Weights of a small image classifier.
Model: 8.29M parameters, 64-pixel images, arch swin, norm layernorm, activation relu, moe top_k, num experts 32, patch size [4, 4], depths [3, 6, 3].
Rows from block 2 of a small image classifier, named by matrix and row number. Rows with one number belong to one neuron. Each number is 50 + 10 x the weight over its row's rms, rounded and kept within 0 to 99. All counts start at 0. After the name is the row's rms in percent of the matrix's.
After each neuron's rows are labels from the 100 images, of 14848, where the neuron reaches its highest value: "strongest on" is what is common among them. Only what is clearly more common there than usual is listed. The data: capsule endoscopy frames (Kvasir-Capsule).
# fc1: MLP up (model.blocks.2.mlp.fc1.weight, 192x64), inputs 0-63
# fc2: MLP down (model.blocks.2.mlp.fc2.weight, 64x192, transposed), outputs 0-63

fc1.2 073:53 47 48 57 43 66 49 56 34 46 46 67 25 40 55 62 51 54 55 40 56 54 41 60 38 32 67 58 37 52 44 54 57 37 33 50 38 63 50 58 55 40 44 42 71 52 45 30 49 48 42 59 40 50 72 51 44 54 51 41 51 62 58 61
fc2.2 074:43 46 49 61 55 50 43 51 51 56 54 73 49 48 44 36 39 40 29 38 58 46 51 43 43 58 46 56 43 49 34 46 53 56 52 55 48 41 60 42 59 33 51 59 57 33 61 59 43 38 62 54 54 49 41 73 45 59 48 62 82 39 55 59
strongest on: finding: pylorus; finding: ileocecal valve

fc1.137 056:52 60 53 54 29 38 56 58 35 44 39 56 47 37 66 64 54 53 50 53 31 54 59 60 47 34 69 48 44 61 55 60 34 41 45 63 42 46 62 42 43 40 62 44 54 52 58 36 49 49 31 46 45 38 44 43 32 50 54 58 38 58 58 66
fc2.137 054:51 44 53 62 46 50 44 58 62 52 48 46 46 58 31 36 56 51 45 56 41 61 31 42 42 47 49 43 54 53 57 48 38 56 50 48 44 57 63 26 48 44 78 57 45 55 68 55 47 49 48 49 55 51 80 67 44 36 52 52 55 55 40 29
strongest on: finding: blood fresh; finding: pylorus

fc1.174 048:69 64 62 51 50 58 59 47 39 39 50 46 58 41 45 57 61 52 30 37 46 48 40 53 49 42 68 40 68 67 53 44 46 59 51 55 38 46 40 48 54 43 58 28 49 46 56 41 39 56 52 54 32 34 37 61 40 47 52 59 30 38 62 57
fc2.174 050:32 40 64 59 44 38 51 40 31 56 61 37 41 51 55 50 42 53 55 56 50 48 28 55 47 57 47 53 48 48 59 47 49 55 46 56 44 38 62 59 44 27 47 58 62 51 60 50 56 56 47 63 37 35 58 44 59 48 59 36 57 79 51 70
strongest on: finding: blood fresh

fc1.37 079:45 57 47 41 41 52 48 59 29 47 47 51 37 52 53 59 63 55 48 61 46 70 50 34 51 50 70 55 48 57 40 43 50 70 43 68 36 47 38 48 49 52 60 37 53 52 49 56 42 49 43 78 51 71 30 39 41 47 47 49 34 55 43 54
fc2.37 081:54 47 52 58 45 56 30 46 52 72 49 43 39 57 56 49 42 44 41 43 69 40 57 36 41 50 50 57 54 58 42 28 42 69 54 58 70 43 72 55 69 50 37 68 47 55 49 53 45 50 49 52 44 27 51 59 42 53 60 45 39 57 56 55
strongest on: finding: reduced mucosal view; finding: ileocecal valve

fc1.3 105:55 60 55 38 35 49 39 59 63 61 43 58 58 50 28 41 58 50 48 39 39 54 48 45 39 29 47 60 72 60 44 48 42 46 54 51 36 57 42 52 46 54 75 50 51 57 54 68 50 48 68 40 46 48 42 52 39 64 59 38 37 58 59 61
fc2.3 094:34 31 51 55 53 43 43 39 50 49 44 35 35 58 42 54 52 66 59 62 47 38 59 43 59 38 68 50 47 36 35 50 38 60 62 40 35 43 57 68 41 55 63 56 63 42 37 61 51 57 49 48 53 54 68 62 54 57 39 56 37 35 54 54
strongest on: finding: reduced mucosal view

fc1.116 127:57 48 37 61 31 54 66 40 54 43 50 45 38 37 42 47 41 74 45 50 42 55 46 66 39 52 58 41 50 45 48 43 38 56 73 52 65 45 28 29 50 61 39 63 49 49 58 64 51 57 53 53 44 42 66 58 48 41 45 58 47 60 55 55
fc2.116 126:63 39 67 50 53 62 73 52 62 42 47 36 44 40 44 44 66 38 33 59 34 34 65 48 44 46 57 48 67 70 43 38 54 43 49 56 58 48 58 37 45 50 56 43 52 68 43 43 41 62 57 61 35 38 42 47 45 45 54 49 52 48 44 61
strongest on: finding: blood fresh

fc1.171 085:45 74 40 51 46 50 53 51 45 66 59 68 40 42 50 49 53 57 54 52 42 66 31 53 35 36 65 37 46 47 57 61 62 47 35 51 42 37 52 72 46 48 58 39 61 55 27 44 45 59 39 51 53 44 71 53 44 55 44 48 43 60 46 48
fc2.171 083:34 56 48 59 37 39 39 53 44 49 32 45 43 53 44 68 45 59 49 51 41 46 45 39 44 32 55 40 60 61 58 73 34 55 57 49 62 63 47 54 51 49 44 49 41 27 45 63 72 56 63 55 37 46 50 59 39 38 53 64 61 54 51 57
strongest on: finding: pylorus

fc1.170 088:45 62 68 56 37 57 63 46 42 45 52 58 57 42 43 35 54 44 52 51 48 66 34 66 54 54 77 43 59 46 28 50 41 57 52 45 46 44 46 52 56 56 47 38 51 66 52 36 53 49 31 66 35 47 43 41 41 39 42 68 48 57 60 57
fc2.170 080:32 41 30 42 30 43 51 49 46 62 55 50 50 44 35 55 37 48 54 30 58 51 68 61 24 49 47 54 43 40 50 42 30 50 57 71 59 59 53 44 53 53 62 48 65 41 52 65 60 59 59 50 41 56 44 46 42 53 56 47 58 59 45 60
strongest on: finding: blood fresh

fc1.30 116:67 63 44 59 42 42 44 67 52 64 25 60 53 43 47 51 53 50 31 41 47 53 36 40 54 42 45 42 42 58 49 50 48 64 73 43 55 55 45 37 60 46 53 61 59 57 39 43 53 63 46 50 47 49 51 47 28 44 44 60 67 47 72 46
fc2.30 122:31 64 42 60 48 48 47 47 62 33 46 47 46 31 44 50 66 68 60 42 45 65 56 57 67 34 55 46 52 46 59 71 39 51 39 42 42 71 45 39 54 49 48 47 51 54 62 54 47 37 57 64 45 48 60 38 70 40 44 45 47 60 46 43
strongest on: finding: foreign body; finding: lymphangiectasia

fc1.100 129:58 58 42 57 50 58 40 36 39 54 52 63 53 52 25 67 55 62 54 44 30 51 32 53 36 52 63 47 67 51 50 46 48 45 56 39 31 47 57 68 54 62 56 44 63 61 51 56 55 56 30 49 47 49 56 66 32 51 38 61 48 62 51 47
fc2.100 124:50 38 28 44 33 44 40 74 46 50 38 52 47 34 46 48 53 63 56 43 41 53 51 55 46 42 42 48 35 58 56 42 47 58 56 56 68 49 56 61 48 45 45 30 61 40 42 40 48 56 62 67 68 61 40 44 62 40 60 52 61 63 56 61
strongest on: finding: foreign body

fc1.139 098:46 59 54 49 45 50 69 49 43 60 44 45 28 27 59 45 63 48 50 52 35 53 60 51 49 54 54 57 41 33 59 54 41 56 57 63 67 44 46 60 46 58 32 49 40 51 64 50 53 46 21 50 50 36 72 40 37 49 42 57 62 54 46 55
fc2.139 100:56 44 36 48 63 61 33 51 46 31 61 48 57 50 46 55 55 38 39 60 56 42 41 46 53 59 44 56 27 38 40 46 59 36 47 47 36 59 64 51 61 52 50 46 65 71 62 40 48 43 63 66 55 52 54 56 57 56 52 28 63 37 58 42
strongest on: finding: blood fresh

fc1.105 143:60 63 38 72 47 47 36 49 53 31 46 62 60 28 39 46 49 58 54 49 50 58 45 40 48 48 72 40 63 39 53 59 40 42 58 59 42 48 41 62 60 45 44 56 58 60 60 54 48 36 41 47 53 39 46 50 34 46 43 58 51 63 77 54
fc2.105 152:52 38 50 48 52 28 59 49 49 63 47 55 49 37 43 39 52 51 53 42 30 75 63 51 55 36 54 55 58 66 35 51 42 39 73 28 53 66 38 48 56 47 50 43 44 59 54 40 58 55 55 60 50 58 44 51 40 57 49 54 57 63 57 31
strongest on: finding: foreign body

fc1.163 089:69 58 49 59 50 69 58 42 46 45 36 58 40 39 54 41 53 31 49 50 58 78 39 66 43 59 62 35 50 61 58 59 44 49 54 55 38 50 47 44 65 45 46 47 57 54 56 33 47 45 35 45 51 52 47 57 32 52 41 34 66 66 53 50
fc2.163 095:59 59 49 40 48 59 47 41 33 49 61 54 51 57 60 42 57 50 52 46 44 72 48 48 41 53 59 56 56 46 41 55 47 43 46 43 49 60 37 55 71 60 71 56 34 41 43 57 56 50 33 61 40 51 31 55 32 52 68 65 41 68 37 42
strongest on: finding: blood fresh

fc1.118 065:53 63 54 46 51 59 57 43 58 31 41 42 50 38 46 35 64 41 40 46 53 55 53 43 32 55 54 45 59 54 62 52 53 62 54 58 35 47 36 51 52 45 71 37 61 56 67 43 44 57 46 49 50 72 45 61 34 54 45 34 38 71 45 67
fc2.118 070:52 39 40 62 51 45 51 38 46 61 52 50 48 44 61 61 56 38 59 60 10 55 39 30 46 55 33 37 67 60 52 60 57 58 40 55 59 46 38 64 43 54 52 48 36 53 39 53 48 62 53 52 37 46 66 59 53 54 39 48 48 46 56 55
strongest on: finding: reduced mucosal view

fc1.38 068:55 56 34 39 36 70 57 42 52 45 49 36 40 41 47 64 64 51 28 58 50 55 48 52 52 42 73 53 55 71 53 58 44 41 57 50 44 43 37 43 55 53 69 38 47 37 44 61 59 50 54 64 46 60 47 59 34 60 46 47 35 34 58 50
fc2.38 066:58 61 53 28 49 44 72 52 44 51 40 52 39 67 71 61 53 46 32 41 45 39 57 35 39 60 42 35 43 68 53 61 42 64 39 56 45 58 36 56 44 54 61 64 48 59 44 49 44 44 41 51 48 41 54 59 32 53 57 43 44 61 60 49
strongest on: finding: reduced mucosal view

fc1.147 116:44 58 40 52 48 46 53 39 64 36 51 69 41 31 52 55 49 39 54 49 55 52 50 57 47 54 48 59 72 45 42 33 58 57 51 53 27 46 31 47 56 58 49 58 50 54 40 57 59 39 61 63 62 55 51 48 24 46 53 37 49 52 77 51
fc2.147 132:49 41 63 50 45 43 69 56 40 51 47 66 44 46 44 40 56 53 45 61 38 74 49 31 63 29 50 55 54 67 50 44 39 55 44 62 63 43 53 47 51 49 49 45 55 59 39 33 62 33 48 43 57 66 48 65 39 51 57 30 50 60 56 43
strongest on: finding: foreign body

fc1.115 122:49 67 52 31 32 70 63 70 44 48 39 38 60 45 55 65 43 51 42 41 40 57 69 40 47 42 56 57 48 51 37 47 41 66 60 66 49 51 38 53 66 51 38 50 45 55 46 50 43 50 35 57 52 67 48 39 45 44 36 52 37 51 47 60
fc2.115 111:53 43 46 62 46 72 52 48 48 43 50 46 36 66 63 42 45 58 52 68 52 58 57 42 44 49 40 62 39 65 37 34 61 50 60 65 51 58 39 67 60 56 38 68 57 46 63 49 40 60 35 54 39 35 47 31 42 54 48 40 49 54 47 38
strongest on: finding: reduced mucosal view; finding: ileocecal valve

fc1.26 089:53 69 54 54 40 52 81 46 56 48 37 39 41 42 34 57 62 61 41 34 39 44 32 54 46 50 45 45 46 40 54 42 40 56 36 56 41 57 51 48 31 68 51 43 67 51 51 67 52 36 57 40 49 50 64 45 57 59 44 57 46 61 55 58
fc2.26 076:45 60 56 53 61 40 53 43 47 47 47 47 35 47 66 51 46 52 47 39 55 33 54 50 59 43 87 32 36 65 55 61 43 37 71 51 48 52 48 50 49 36 59 64 52 53 54 52 55 48 64 44 30 45 55 49 45 37 52 42 61 41 46 35
strongest on: finding: pylorus

fc1.12 055:44 56 62 45 43 54 69 48 65 43 52 39 53 41 54 57 68 60 27 49 49 46 49 37 39 42 49 49 56 46 41 37 59 43 57 61 46 57 33 57 45 60 53 38 49 66 71 56 54 61 38 59 40 63 53 41 36 63 38 28 53 45 50 53
fc2.12 064:43 34 40 49 40 49 64 22 37 48 46 52 51 50 62 41 58 64 44 46 50 61 44 59 68 35 61 37 48 55 57 52 43 60 54 43 49 41 50 57 55 49 48 50 52 32 58 68 51 31 72 58 44 62 57 55 56 42 41 60 51 43 43 70
strongest on: finding: reduced mucosal view

fc1.54 095:49 67 49 61 45 44 37 44 41 49 53 53 29 36 59 50 49 55 48 37 54 66 32 45 39 43 62 46 64 57 61 69 42 56 61 25 46 67 54 41 63 45 58 60 50 56 48 48 51 56 47 42 31 53 63 58 43 36 45 45 54 66 56 46
fc2.54 108:46 54 50 59 56 50 59 33 48 41 35 46 61 35 53 54 45 47 34 40 46 56 41 36 44 51 65 42 54 51 66 56 48 60 56 50 50 57 50 51 62 55 43 52 41 62 73 58 39 53 62 64 41 69 42 48 42 28 53 49 62 45 20 51
strongest on: finding: pylorus

fc1.18 125:58 65 71 54 56 62 70 47 63 47 46 43 47 45 52 43 46 51 49 42 32 56 59 44 39 43 41 48 44 57 44 51 32 41 68 44 39 49 54 53 58 52 42 38 51 60 48 31 47 56 41 68 49 56 57 49 38 50 58 32 69 64 30 55
fc2.18 099:62 50 69 59 62 43 54 35 37 43 36 49 63 43 52 64 38 58 39 44 34 40 53 35 49 61 56 66 47 40 56 68 47 48 56 42 53 63 55 56 39 49 53 51 50 44 32 49 58 66 30 41 50 49 36 55 33 48 69 50 60 46 45 59
strongest on: finding: reduced mucosal view

fc1.146 111:50 54 49 45 56 51 71 70 39 57 38 66 66 45 32 58 58 51 28 55 39 55 44 41 48 41 48 48 57 50 29 46 61 67 59 47 50 59 39 57 51 43 37 34 51 55 57 56 41 50 55 55 42 61 55 46 33 58 51 52 36 64 57 69
fc2.146 107:29 36 38 51 52 38 42 52 46 48 57 42 52 54 52 62 65 66 72 53 45 47 56 39 55 46 28 38 60 60 48 56 46 69 47 44 47 37 61 58 59 33 38 63 53 57 46 65 56 62 40 45 59 50 36 42 47 56 54 45 49 33 39 62
strongest on: finding: pylorus