config.yaml
dataset: "capsule endoscopy frames (Kvasir-Capsule)"
horizontal_flip: true
head_dim: 32
layer_scale_init: 1.0
widths: [64, 128, 256]
learning_rate: 0.0055
nesterov: true
warmup_steps: 140
adamw_weight_decay_other_params: 0.05
Rows from block 6 of a small image classifier, named by matrix and row number. Rows with one number belong to one neuron. Each number is 50 + 12 x the weight over its row's rms, rounded and kept within 0 to 99. All counts start at 0.
After each neuron's rows are labels from the 100 images, of 14848, where the neuron reaches its highest value: "responds to" is what is common among them. Only what is clearly more common there than usual is listed. The data: capsule endoscopy frames (Kvasir-Capsule). In brackets: how many of the 100.
# fc1: MLP up (model.blocks.6.mlp.fc1.weight, 384x128), inputs 0-127
# fc2: MLP down (model.blocks.6.mlp.fc2.weight, 128x384, transposed), outputs 0-127

fc1.111:55 42 50 77 39 63 26 59 46 63 49 73 34 44 43 30 54 62 40 40 43 57 19 50 43 42 56 47 34 76 58 44 33 61 36 53 61 65 44 46 52 49 68 49 48 46 31 34 50 67 39 38 44 50 72 62 83 47 44 33 57 39 63 42 56 43 57 65 56 42 57 42 48 39 66 48 48 49 31 25 42 72 41 61 38 53 50 57 64 51 57 30 42 50 66 56 46 58 64 49 51 52 61 56 28 67 50 72 33 46 51 57 44 56 56 66 71 30 58 40 43 46 46 47 50 46 56 62
fc2.111:54 48 55 57 43 40 54 31 71 36 35 48 48 58 41 65 57 81 36 32 41 41 62 48 58 49 38 40 51 69 33 55 44 43 45 49 55 58 51 36 47 64 61 27 33 60 60 63 46 51 60 68 48 51 54 21 54 55 68 32 38 57 45 39 34 43 48 47 58 59 43 68 43 54 57 56 46 24 62 44 66 63 81 56 45 44 52 71 63 57 19 53 35 44 58 55 52 76 57 56 52 27 56 56 59 37 62 49 54 29 48 64 42 61 29 57 38 55 34 56 32 43 45 62 55 45 56 57
responds to: finding: ileocecal valve (94)

fc1.331:15 41 47 38 54 60 45 39 35 47 49 65 55 38 63 47 37 64 34 58 55 16 71 57 46 62 65 41 29 42 62 48 41 47 44 61 60 53 53 49 35 64 55 35 62 46 67 58 59 39 56 67 53 54 59 56 59 51 49 51 53 47 47 15 64 56 35 44 42 47 54 56 28 47 52 39 48 54 55 18 68 57 48 40 32 41 71 61 49 66 43 57 50 35 62 48 44 68 71 55 40 49 47 38 56 57 52 61 48 52 43 66 31 79 47 37 44 36 36 67 46 53 42 49 65 45 61 65
fc2.331:50 48 51 41 69 44 34 57 48 47 52 51 38 52 56 39 35 57 47 61 40 45 70 48 53 61 66 24 54 32 63 65 74 40 58 43 63 48 39 39 08 36 70 48 49 60 53 40 73 72 52 66 50 52 59 42 46 46 42 50 47 43 37 50 55 44 47 56 68 63 38 42 47 63 55 48 46 43 33 47 34 35 70 38 62 65 62 51 50 39 45 46 45 52 70 44 53 50 63 58 37 43 32 64 78 65 61 64 55 42 53 57 56 46 59 58 49 32 25 25 68 65 46 32 36 47 33 50
responds to: finding: pylorus (86)

fc1.200:40 29 51 51 40 39 43 54 44 61 33 52 44 46 63 52 73 51 71 37 57 34 44 45 33 48 55 40 62 45 62 46 52 80 58 60 55 45 50 41 69 53 59 47 37 67 59 56 51 62 29 61 54 38 42 46 62 53 52 44 41 61 49 55 38 50 41 35 64 41 44 41 50 45 56 43 57 37 76 46 30 71 66 51 63 55 44 25 47 68 55 51 68 47 57 58 36 36 54 58 51 75 50 25 48 50 38 53 64 35 70 57 62 49 84 56 65 39 39 39 46 43 18 32 31 52 47 57
fc2.200:70 57 53 53 57 56 41 34 47 60 23 44 51 50 43 30 36 43 59 46 57 67 31 32 45 45 47 54 52 38 60 43 62 51 65 54 40 42 69 51 61 52 62 53 52 62 18 54 48 37 62 63 52 35 58 61 53 52 64 50 46 42 42 60 38 79 22 61 44 50 40 72 80 46 56 31 33 53 40 72 66 64 58 52 50 32 68 58 70 59 33 38 30 28 53 67 54 38 37 56 57 34 39 46 32 54 42 42 69 52 50 55 48 57 41 64 35 50 42 51 41 49 48 52 62 50 61 49
responds to: finding: ileocecal valve (98)

fc1.142:70 42 59 37 48 51 58 46 39 44 49 44 38 44 66 58 48 47 49 46 57 48 57 58 61 47 61 61 58 52 69 37 38 61 50 51 57 44 31 48 41 53 72 53 46 34 68 51 45 64 38 63 74 39 33 49 54 61 10 59 48 62 72 28 43 25 29 57 63 51 17 44 52 63 54 60 66 67 61 42 55 40 50 33 56 44 56 42 50 48 25 52 47 78 58 31 50 68 32 35 60 27 42 55 50 69 54 61 48 45 56 57 49 47 42 30 44 64 46 59 48 48 48 52 68 42 60 50
fc2.142:34 36 33 75 42 53 46 40 64 57 66 59 43 49 55 65 47 42 40 88 69 70 64 66 53 42 41 60 60 52 46 52 53 45 35 32 50 46 68 62 69 39 45 50 50 37 52 49 40 35 48 37 50 26 45 36 61 53 67 61 57 40 36 60 65 47 52 47 63 54 38 54 34 48 70 47 53 64 23 49 29 55 56 47 55 50 41 37 76 57 49 66 47 45 47 65 38 48 57 60 34 58 51 31 39 47 44 51 22 66 48 58 41 71 49 67 46 27 48 42 53 57 28 35 54 45 59 43
responds to: finding: pylorus (42); finding: foreign body (31)

fc1.350:41 46 38 65 56 56 21 44 64 53 17 60 37 46 39 61 53 42 50 44 63 53 62 25 39 49 52 40 53 58 39 56 39 49 47 46 53 55 37 39 54 28 32 57 63 70 50 61 38 52 56 49 43 51 68 55 43 54 26 64 65 40 37 59 53 45 49 44 61 60 34 54 44 28 33 47 53 35 37 55 58 62 75 57 45 60 52 49 41 80 63 61 55 63 37 73 53 62 30 46 55 37 51 57 66 51 10 46 54 54 53 53 43 58 70 63 34 53 45 44 59 45 28 52 56 61 56 64
fc2.350:42 53 41 58 35 61 31 50 31 64 46 56 52 55 52 52 46 61 58 46 40 45 34 61 39 50 62 72 37 40 39 59 53 42 52 57 64 58 47 61 52 65 48 38 52 38 47 41 37 31 59 51 62 34 61 41 57 45 45 76 73 31 44 17 63 39 50 65 57 67 51 48 67 57 68 46 63 60 48 29 64 40 61 59 43 44 43 44 31 46 52 80 49 76 52 60 63 49 43 35 48 47 49 62 20 52 60 50 65 46 30 33 47 57 68 50 57 37 58 61 26 34 49 33 50 63 38 62
responds to: finding: ileocecal valve (76)

fc1.130:46 65 21 57 52 40 53 52 56 35 38 71 39 33 51 49 62 29 37 63 51 43 67 51 37 62 39 49 64 54 62 63 42 56 57 43 49 71 42 41 57 44 62 42 57 57 38 47 47 55 51 43 25 34 34 49 46 61 59 56 49 67 38 35 52 50 48 38 71 84 45 36 46 42 62 54 57 51 47 68 50 61 31 62 70 66 39 50 52 67 45 59 40 58 31 57 45 59 26 34 61 42 65 42 45 37 24 36 48 42 55 60 47 75 58 61 43 74 39 53 57 59 34 51 30 43 53 63
fc2.130:55 40 43 47 55 66 30 35 55 69 43 47 51 62 77 53 48 62 53 42 55 16 37 63 54 58 63 56 58 70 60 42 41 51 69 38 49 33 48 37 50 53 48 61 45 52 52 63 29 54 45 45 44 50 41 40 39 38 40 71 59 31 35 44 61 48 67 59 16 45 54 36 51 42 52 35 71 28 60 69 43 38 68 51 48 59 44 45 46 49 52 52 61 28 55 59 40 49 59 55 26 59 56 49 54 39 60 33 50 43 57 46 74 53 41 34 75 24 55 50 43 48 48 64 42 71 49 64
responds to: finding: ileocecal valve (63); finding: pylorus (28)

fc1.254:46 38 72 39 43 69 57 41 60 55 49 49 51 61 48 47 54 47 45 61 50 61 26 40 45 37 60 51 40 62 79 60 37 44 25 41 44 48 15 40 30 29 54 58 54 61 43 43 45 62 51 56 41 56 45 55 43 43 42 32 60 33 35 48 52 33 47 63 36 55 51 57 90 48 62 63 53 46 52 31 50 55 46 39 57 22 63 45 43 64 43 57 54 66 77 58 54 45 75 72 46 37 55 48 37 50 41 59 59 49 40 41 44 57 42 62 64 53 53 40 41 50 55 63 74 62 57 37
fc2.254:35 49 59 37 59 61 49 37 66 56 64 36 70 40 25 56 31 48 63 49 68 50 45 57 41 52 43 48 65 24 58 51 57 59 36 51 48 65 46 73 63 33 55 66 30 51 62 51 43 65 55 59 22 68 29 50 32 42 49 64 48 50 66 63 37 43 45 70 20 65 64 56 46 71 49 40 52 42 44 66 37 45 42 41 69 47 46 35 45 44 46 45 53 61 55 66 53 62 49 59 44 45 58 67 43 49 27 55 55 50 47 59 42 59 51 34 49 27 40 42 43 62 32 48 65 67 58 28
responds to: finding: pylorus (86)

fc1.80:58 52 52 58 46 56 61 49 43 46 52 29 53 63 73 44 49 27 37 55 47 48 54 53 42 71 61 51 43 60 61 48 50 53 45 58 61 58 52 53 56 56 60 64 73 69 56 57 47 34 37 52 52 45 40 51 55 60 39 47 54 52 40 63 83 57 23 76 68 48 25 36 36 40 55 51 61 42 37 45 53 39 35 66 50 49 35 41 41 27 42 50 63 42 69 75 55 68 61 55 49 51 45 58 49 42 47 30 34 54 38 39 42 65 54 39 37 39 55 27 65 23 32 61 27 60 53 68
fc2.80:53 46 77 51 58 53 43 64 51 65 46 37 50 51 56 52 57 65 32 48 68 43 45 57 45 75 53 71 55 62 47 30 50 51 25 49 52 47 31 49 33 45 58 46 58 70 60 43 44 35 72 43 33 49 47 49 47 51 61 43 48 61 39 32 29 67 59 46 61 53 35 45 48 53 62 46 65 78 61 53 57 52 60 64 52 52 56 35 51 50 35 43 31 45 20 45 50 50 50 31 43 62 50 39 52 38 42 22 46 49 39 46 79 42 70 31 51 46 61 62 36 34 78 54 34 55 59 61
responds to: finding: pylorus (97)

fc1.326:51 54 44 42 90 66 51 45 39 45 31 44 28 67 44 62 43 55 49 59 49 45 29 49 71 71 31 25 45 62 63 52 26 30 43 44 63 62 51 36 55 58 51 55 46 62 65 57 58 29 41 48 47 43 45 65 33 61 48 40 59 75 46 40 59 67 55 39 64 61 49 50 45 27 46 54 38 49 53 43 47 59 34 56 47 36 72 48 59 71 49 34 48 66 41 48 46 52 33 55 53 54 44 53 49 54 45 47 44 51 62 55 28 31 51 52 69 58 62 21 57 31 49 44 65 64 57 58
fc2.326:48 40 40 43 49 39 54 46 46 57 60 32 60 52 34 34 69 36 64 40 50 42 44 50 55 54 62 34 47 45 47 41 42 55 35 58 70 47 24 57 60 32 59 48 78 63 66 44 50 25 55 37 62 71 43 46 49 33 56 71 42 31 28 49 38 59 59 60 38 27 25 53 35 56 53 53 63 41 72 62 43 60 47 55 67 41 59 63 43 37 62 39 43 39 27 56 36 59 69 45 56 60 53 60 67 51 63 58 53 44 51 61 52 52 61 55 66 71 28 66 54 63 66 53 39 41 53 36
responds to: finding: lymphangiectasia (34)

fc1.64:77 63 68 51 42 63 23 75 62 53 63 54 59 35 46 54 63 53 41 51 38 22 36 54 49 67 36 75 43 53 70 48 32 54 49 61 51 37 53 51 39 50 37 60 47 53 36 51 28 78 44 44 45 50 37 37 35 42 53 45 68 64 27 45 64 31 55 57 50 48 43 49 69 50 42 46 41 59 36 59 43 44 71 29 48 42 70 40 39 73 47 67 73 46 61 37 49 50 44 42 55 45 39 69 45 57 24 49 50 44 62 53 59 63 45 52 55 38 49 36 35 62 45 50 43 52 58 43
fc2.64:37 53 58 74 45 38 58 60 54 39 80 36 43 51 64 40 51 43 47 53 74 47 42 44 26 48 27 49 38 36 50 44 47 28 70 46 69 51 27 50 32 55 41 66 47 30 84 61 58 40 40 39 44 55 69 50 45 56 41 42 44 57 63 32 48 57 53 37 62 76 46 50 56 63 18 52 59 38 51 61 30 56 51 65 38 54 66 50 33 25 47 45 42 46 58 59 67 48 54 65 59 63 49 56 61 59 56 33 52 50 59 44 67 38 38 48 57 52 37 45 54 55 33 46 44 65 50 42
responds to: finding: ileocecal valve (96)

fc1.25:40 40 58 74 50 45 52 34 68 33 55 64 32 47 73 60 45 42 38 41 53 42 50 25 59 57 72 50 40 29 52 64 35 40 50 46 54 54 48 49 23 72 31 53 55 49 35 31 55 42 47 31 40 52 32 58 32 39 65 54 32 63 52 39 66 54 40 45 41 43 36 58 54 51 41 51 61 47 49 46 55 54 54 60 52 60 42 25 70 67 46 51 45 67 74 54 65 87 56 49 53 37 45 49 52 48 33 67 61 43 46 66 65 45 56 41 60 66 68 45 46 58 36 67 54 61 59 46
fc2.25:57 63 46 25 54 70 50 41 55 29 30 62 47 74 54 58 45 74 48 52 59 53 75 46 42 38 57 50 41 36 37 52 50 52 43 48 48 60 52 47 69 77 53 50 46 51 58 60 45 57 46 54 56 73 44 54 62 54 63 42 54 33 18 42 39 52 45 63 38 39 65 53 35 64 38 46 50 59 59 69 47 67 35 53 61 46 64 58 41 58 39 39 19 48 29 49 31 28 27 65 51 43 75 52 36 60 42 45 58 48 37 33 37 71 56 37 45 54 42 60 38 59 52 54 58 52 37 40
responds to: finding: pylorus (57)

fc1.285:30 57 67 73 34 34 39 56 67 52 50 53 40 51 54 69 34 52 28 61 61 42 49 34 55 59 40 56 48 45 31 41 66 48 45 61 52 42 50 71 70 46 48 54 68 45 55 29 62 49 64 64 54 53 55 33 38 55 46 22 74 39 52 67 47 30 49 68 71 33 38 55 44 46 43 52 37 66 37 39 80 31 62 64 49 63 34 49 57 46 50 56 42 55 64 39 40 44 51 43 63 44 76 47 60 47 54 60 58 50 48 44 65 26 34 52 40 35 36 47 51 38 49 42 62 42 59 44
fc2.285:25 45 55 52 36 56 36 59 43 74 58 39 43 59 51 39 53 49 34 72 45 48 61 45 47 45 41 34 46 30 42 58 70 73 63 51 25 54 44 48 43 59 57 55 51 58 39 60 19 61 56 39 45 59 51 51 63 56 17 40 50 71 44 49 68 50 46 67 51 29 38 26 46 77 51 55 67 61 45 58 39 52 66 50 71 59 28 52 33 45 38 63 43 44 66 67 50 50 47 41 51 38 66 49 50 38 52 52 37 50 37 45 51 61 27 51 60 67 54 52 37 57 51 65 57 63 71 49
responds to: finding: pylorus (52)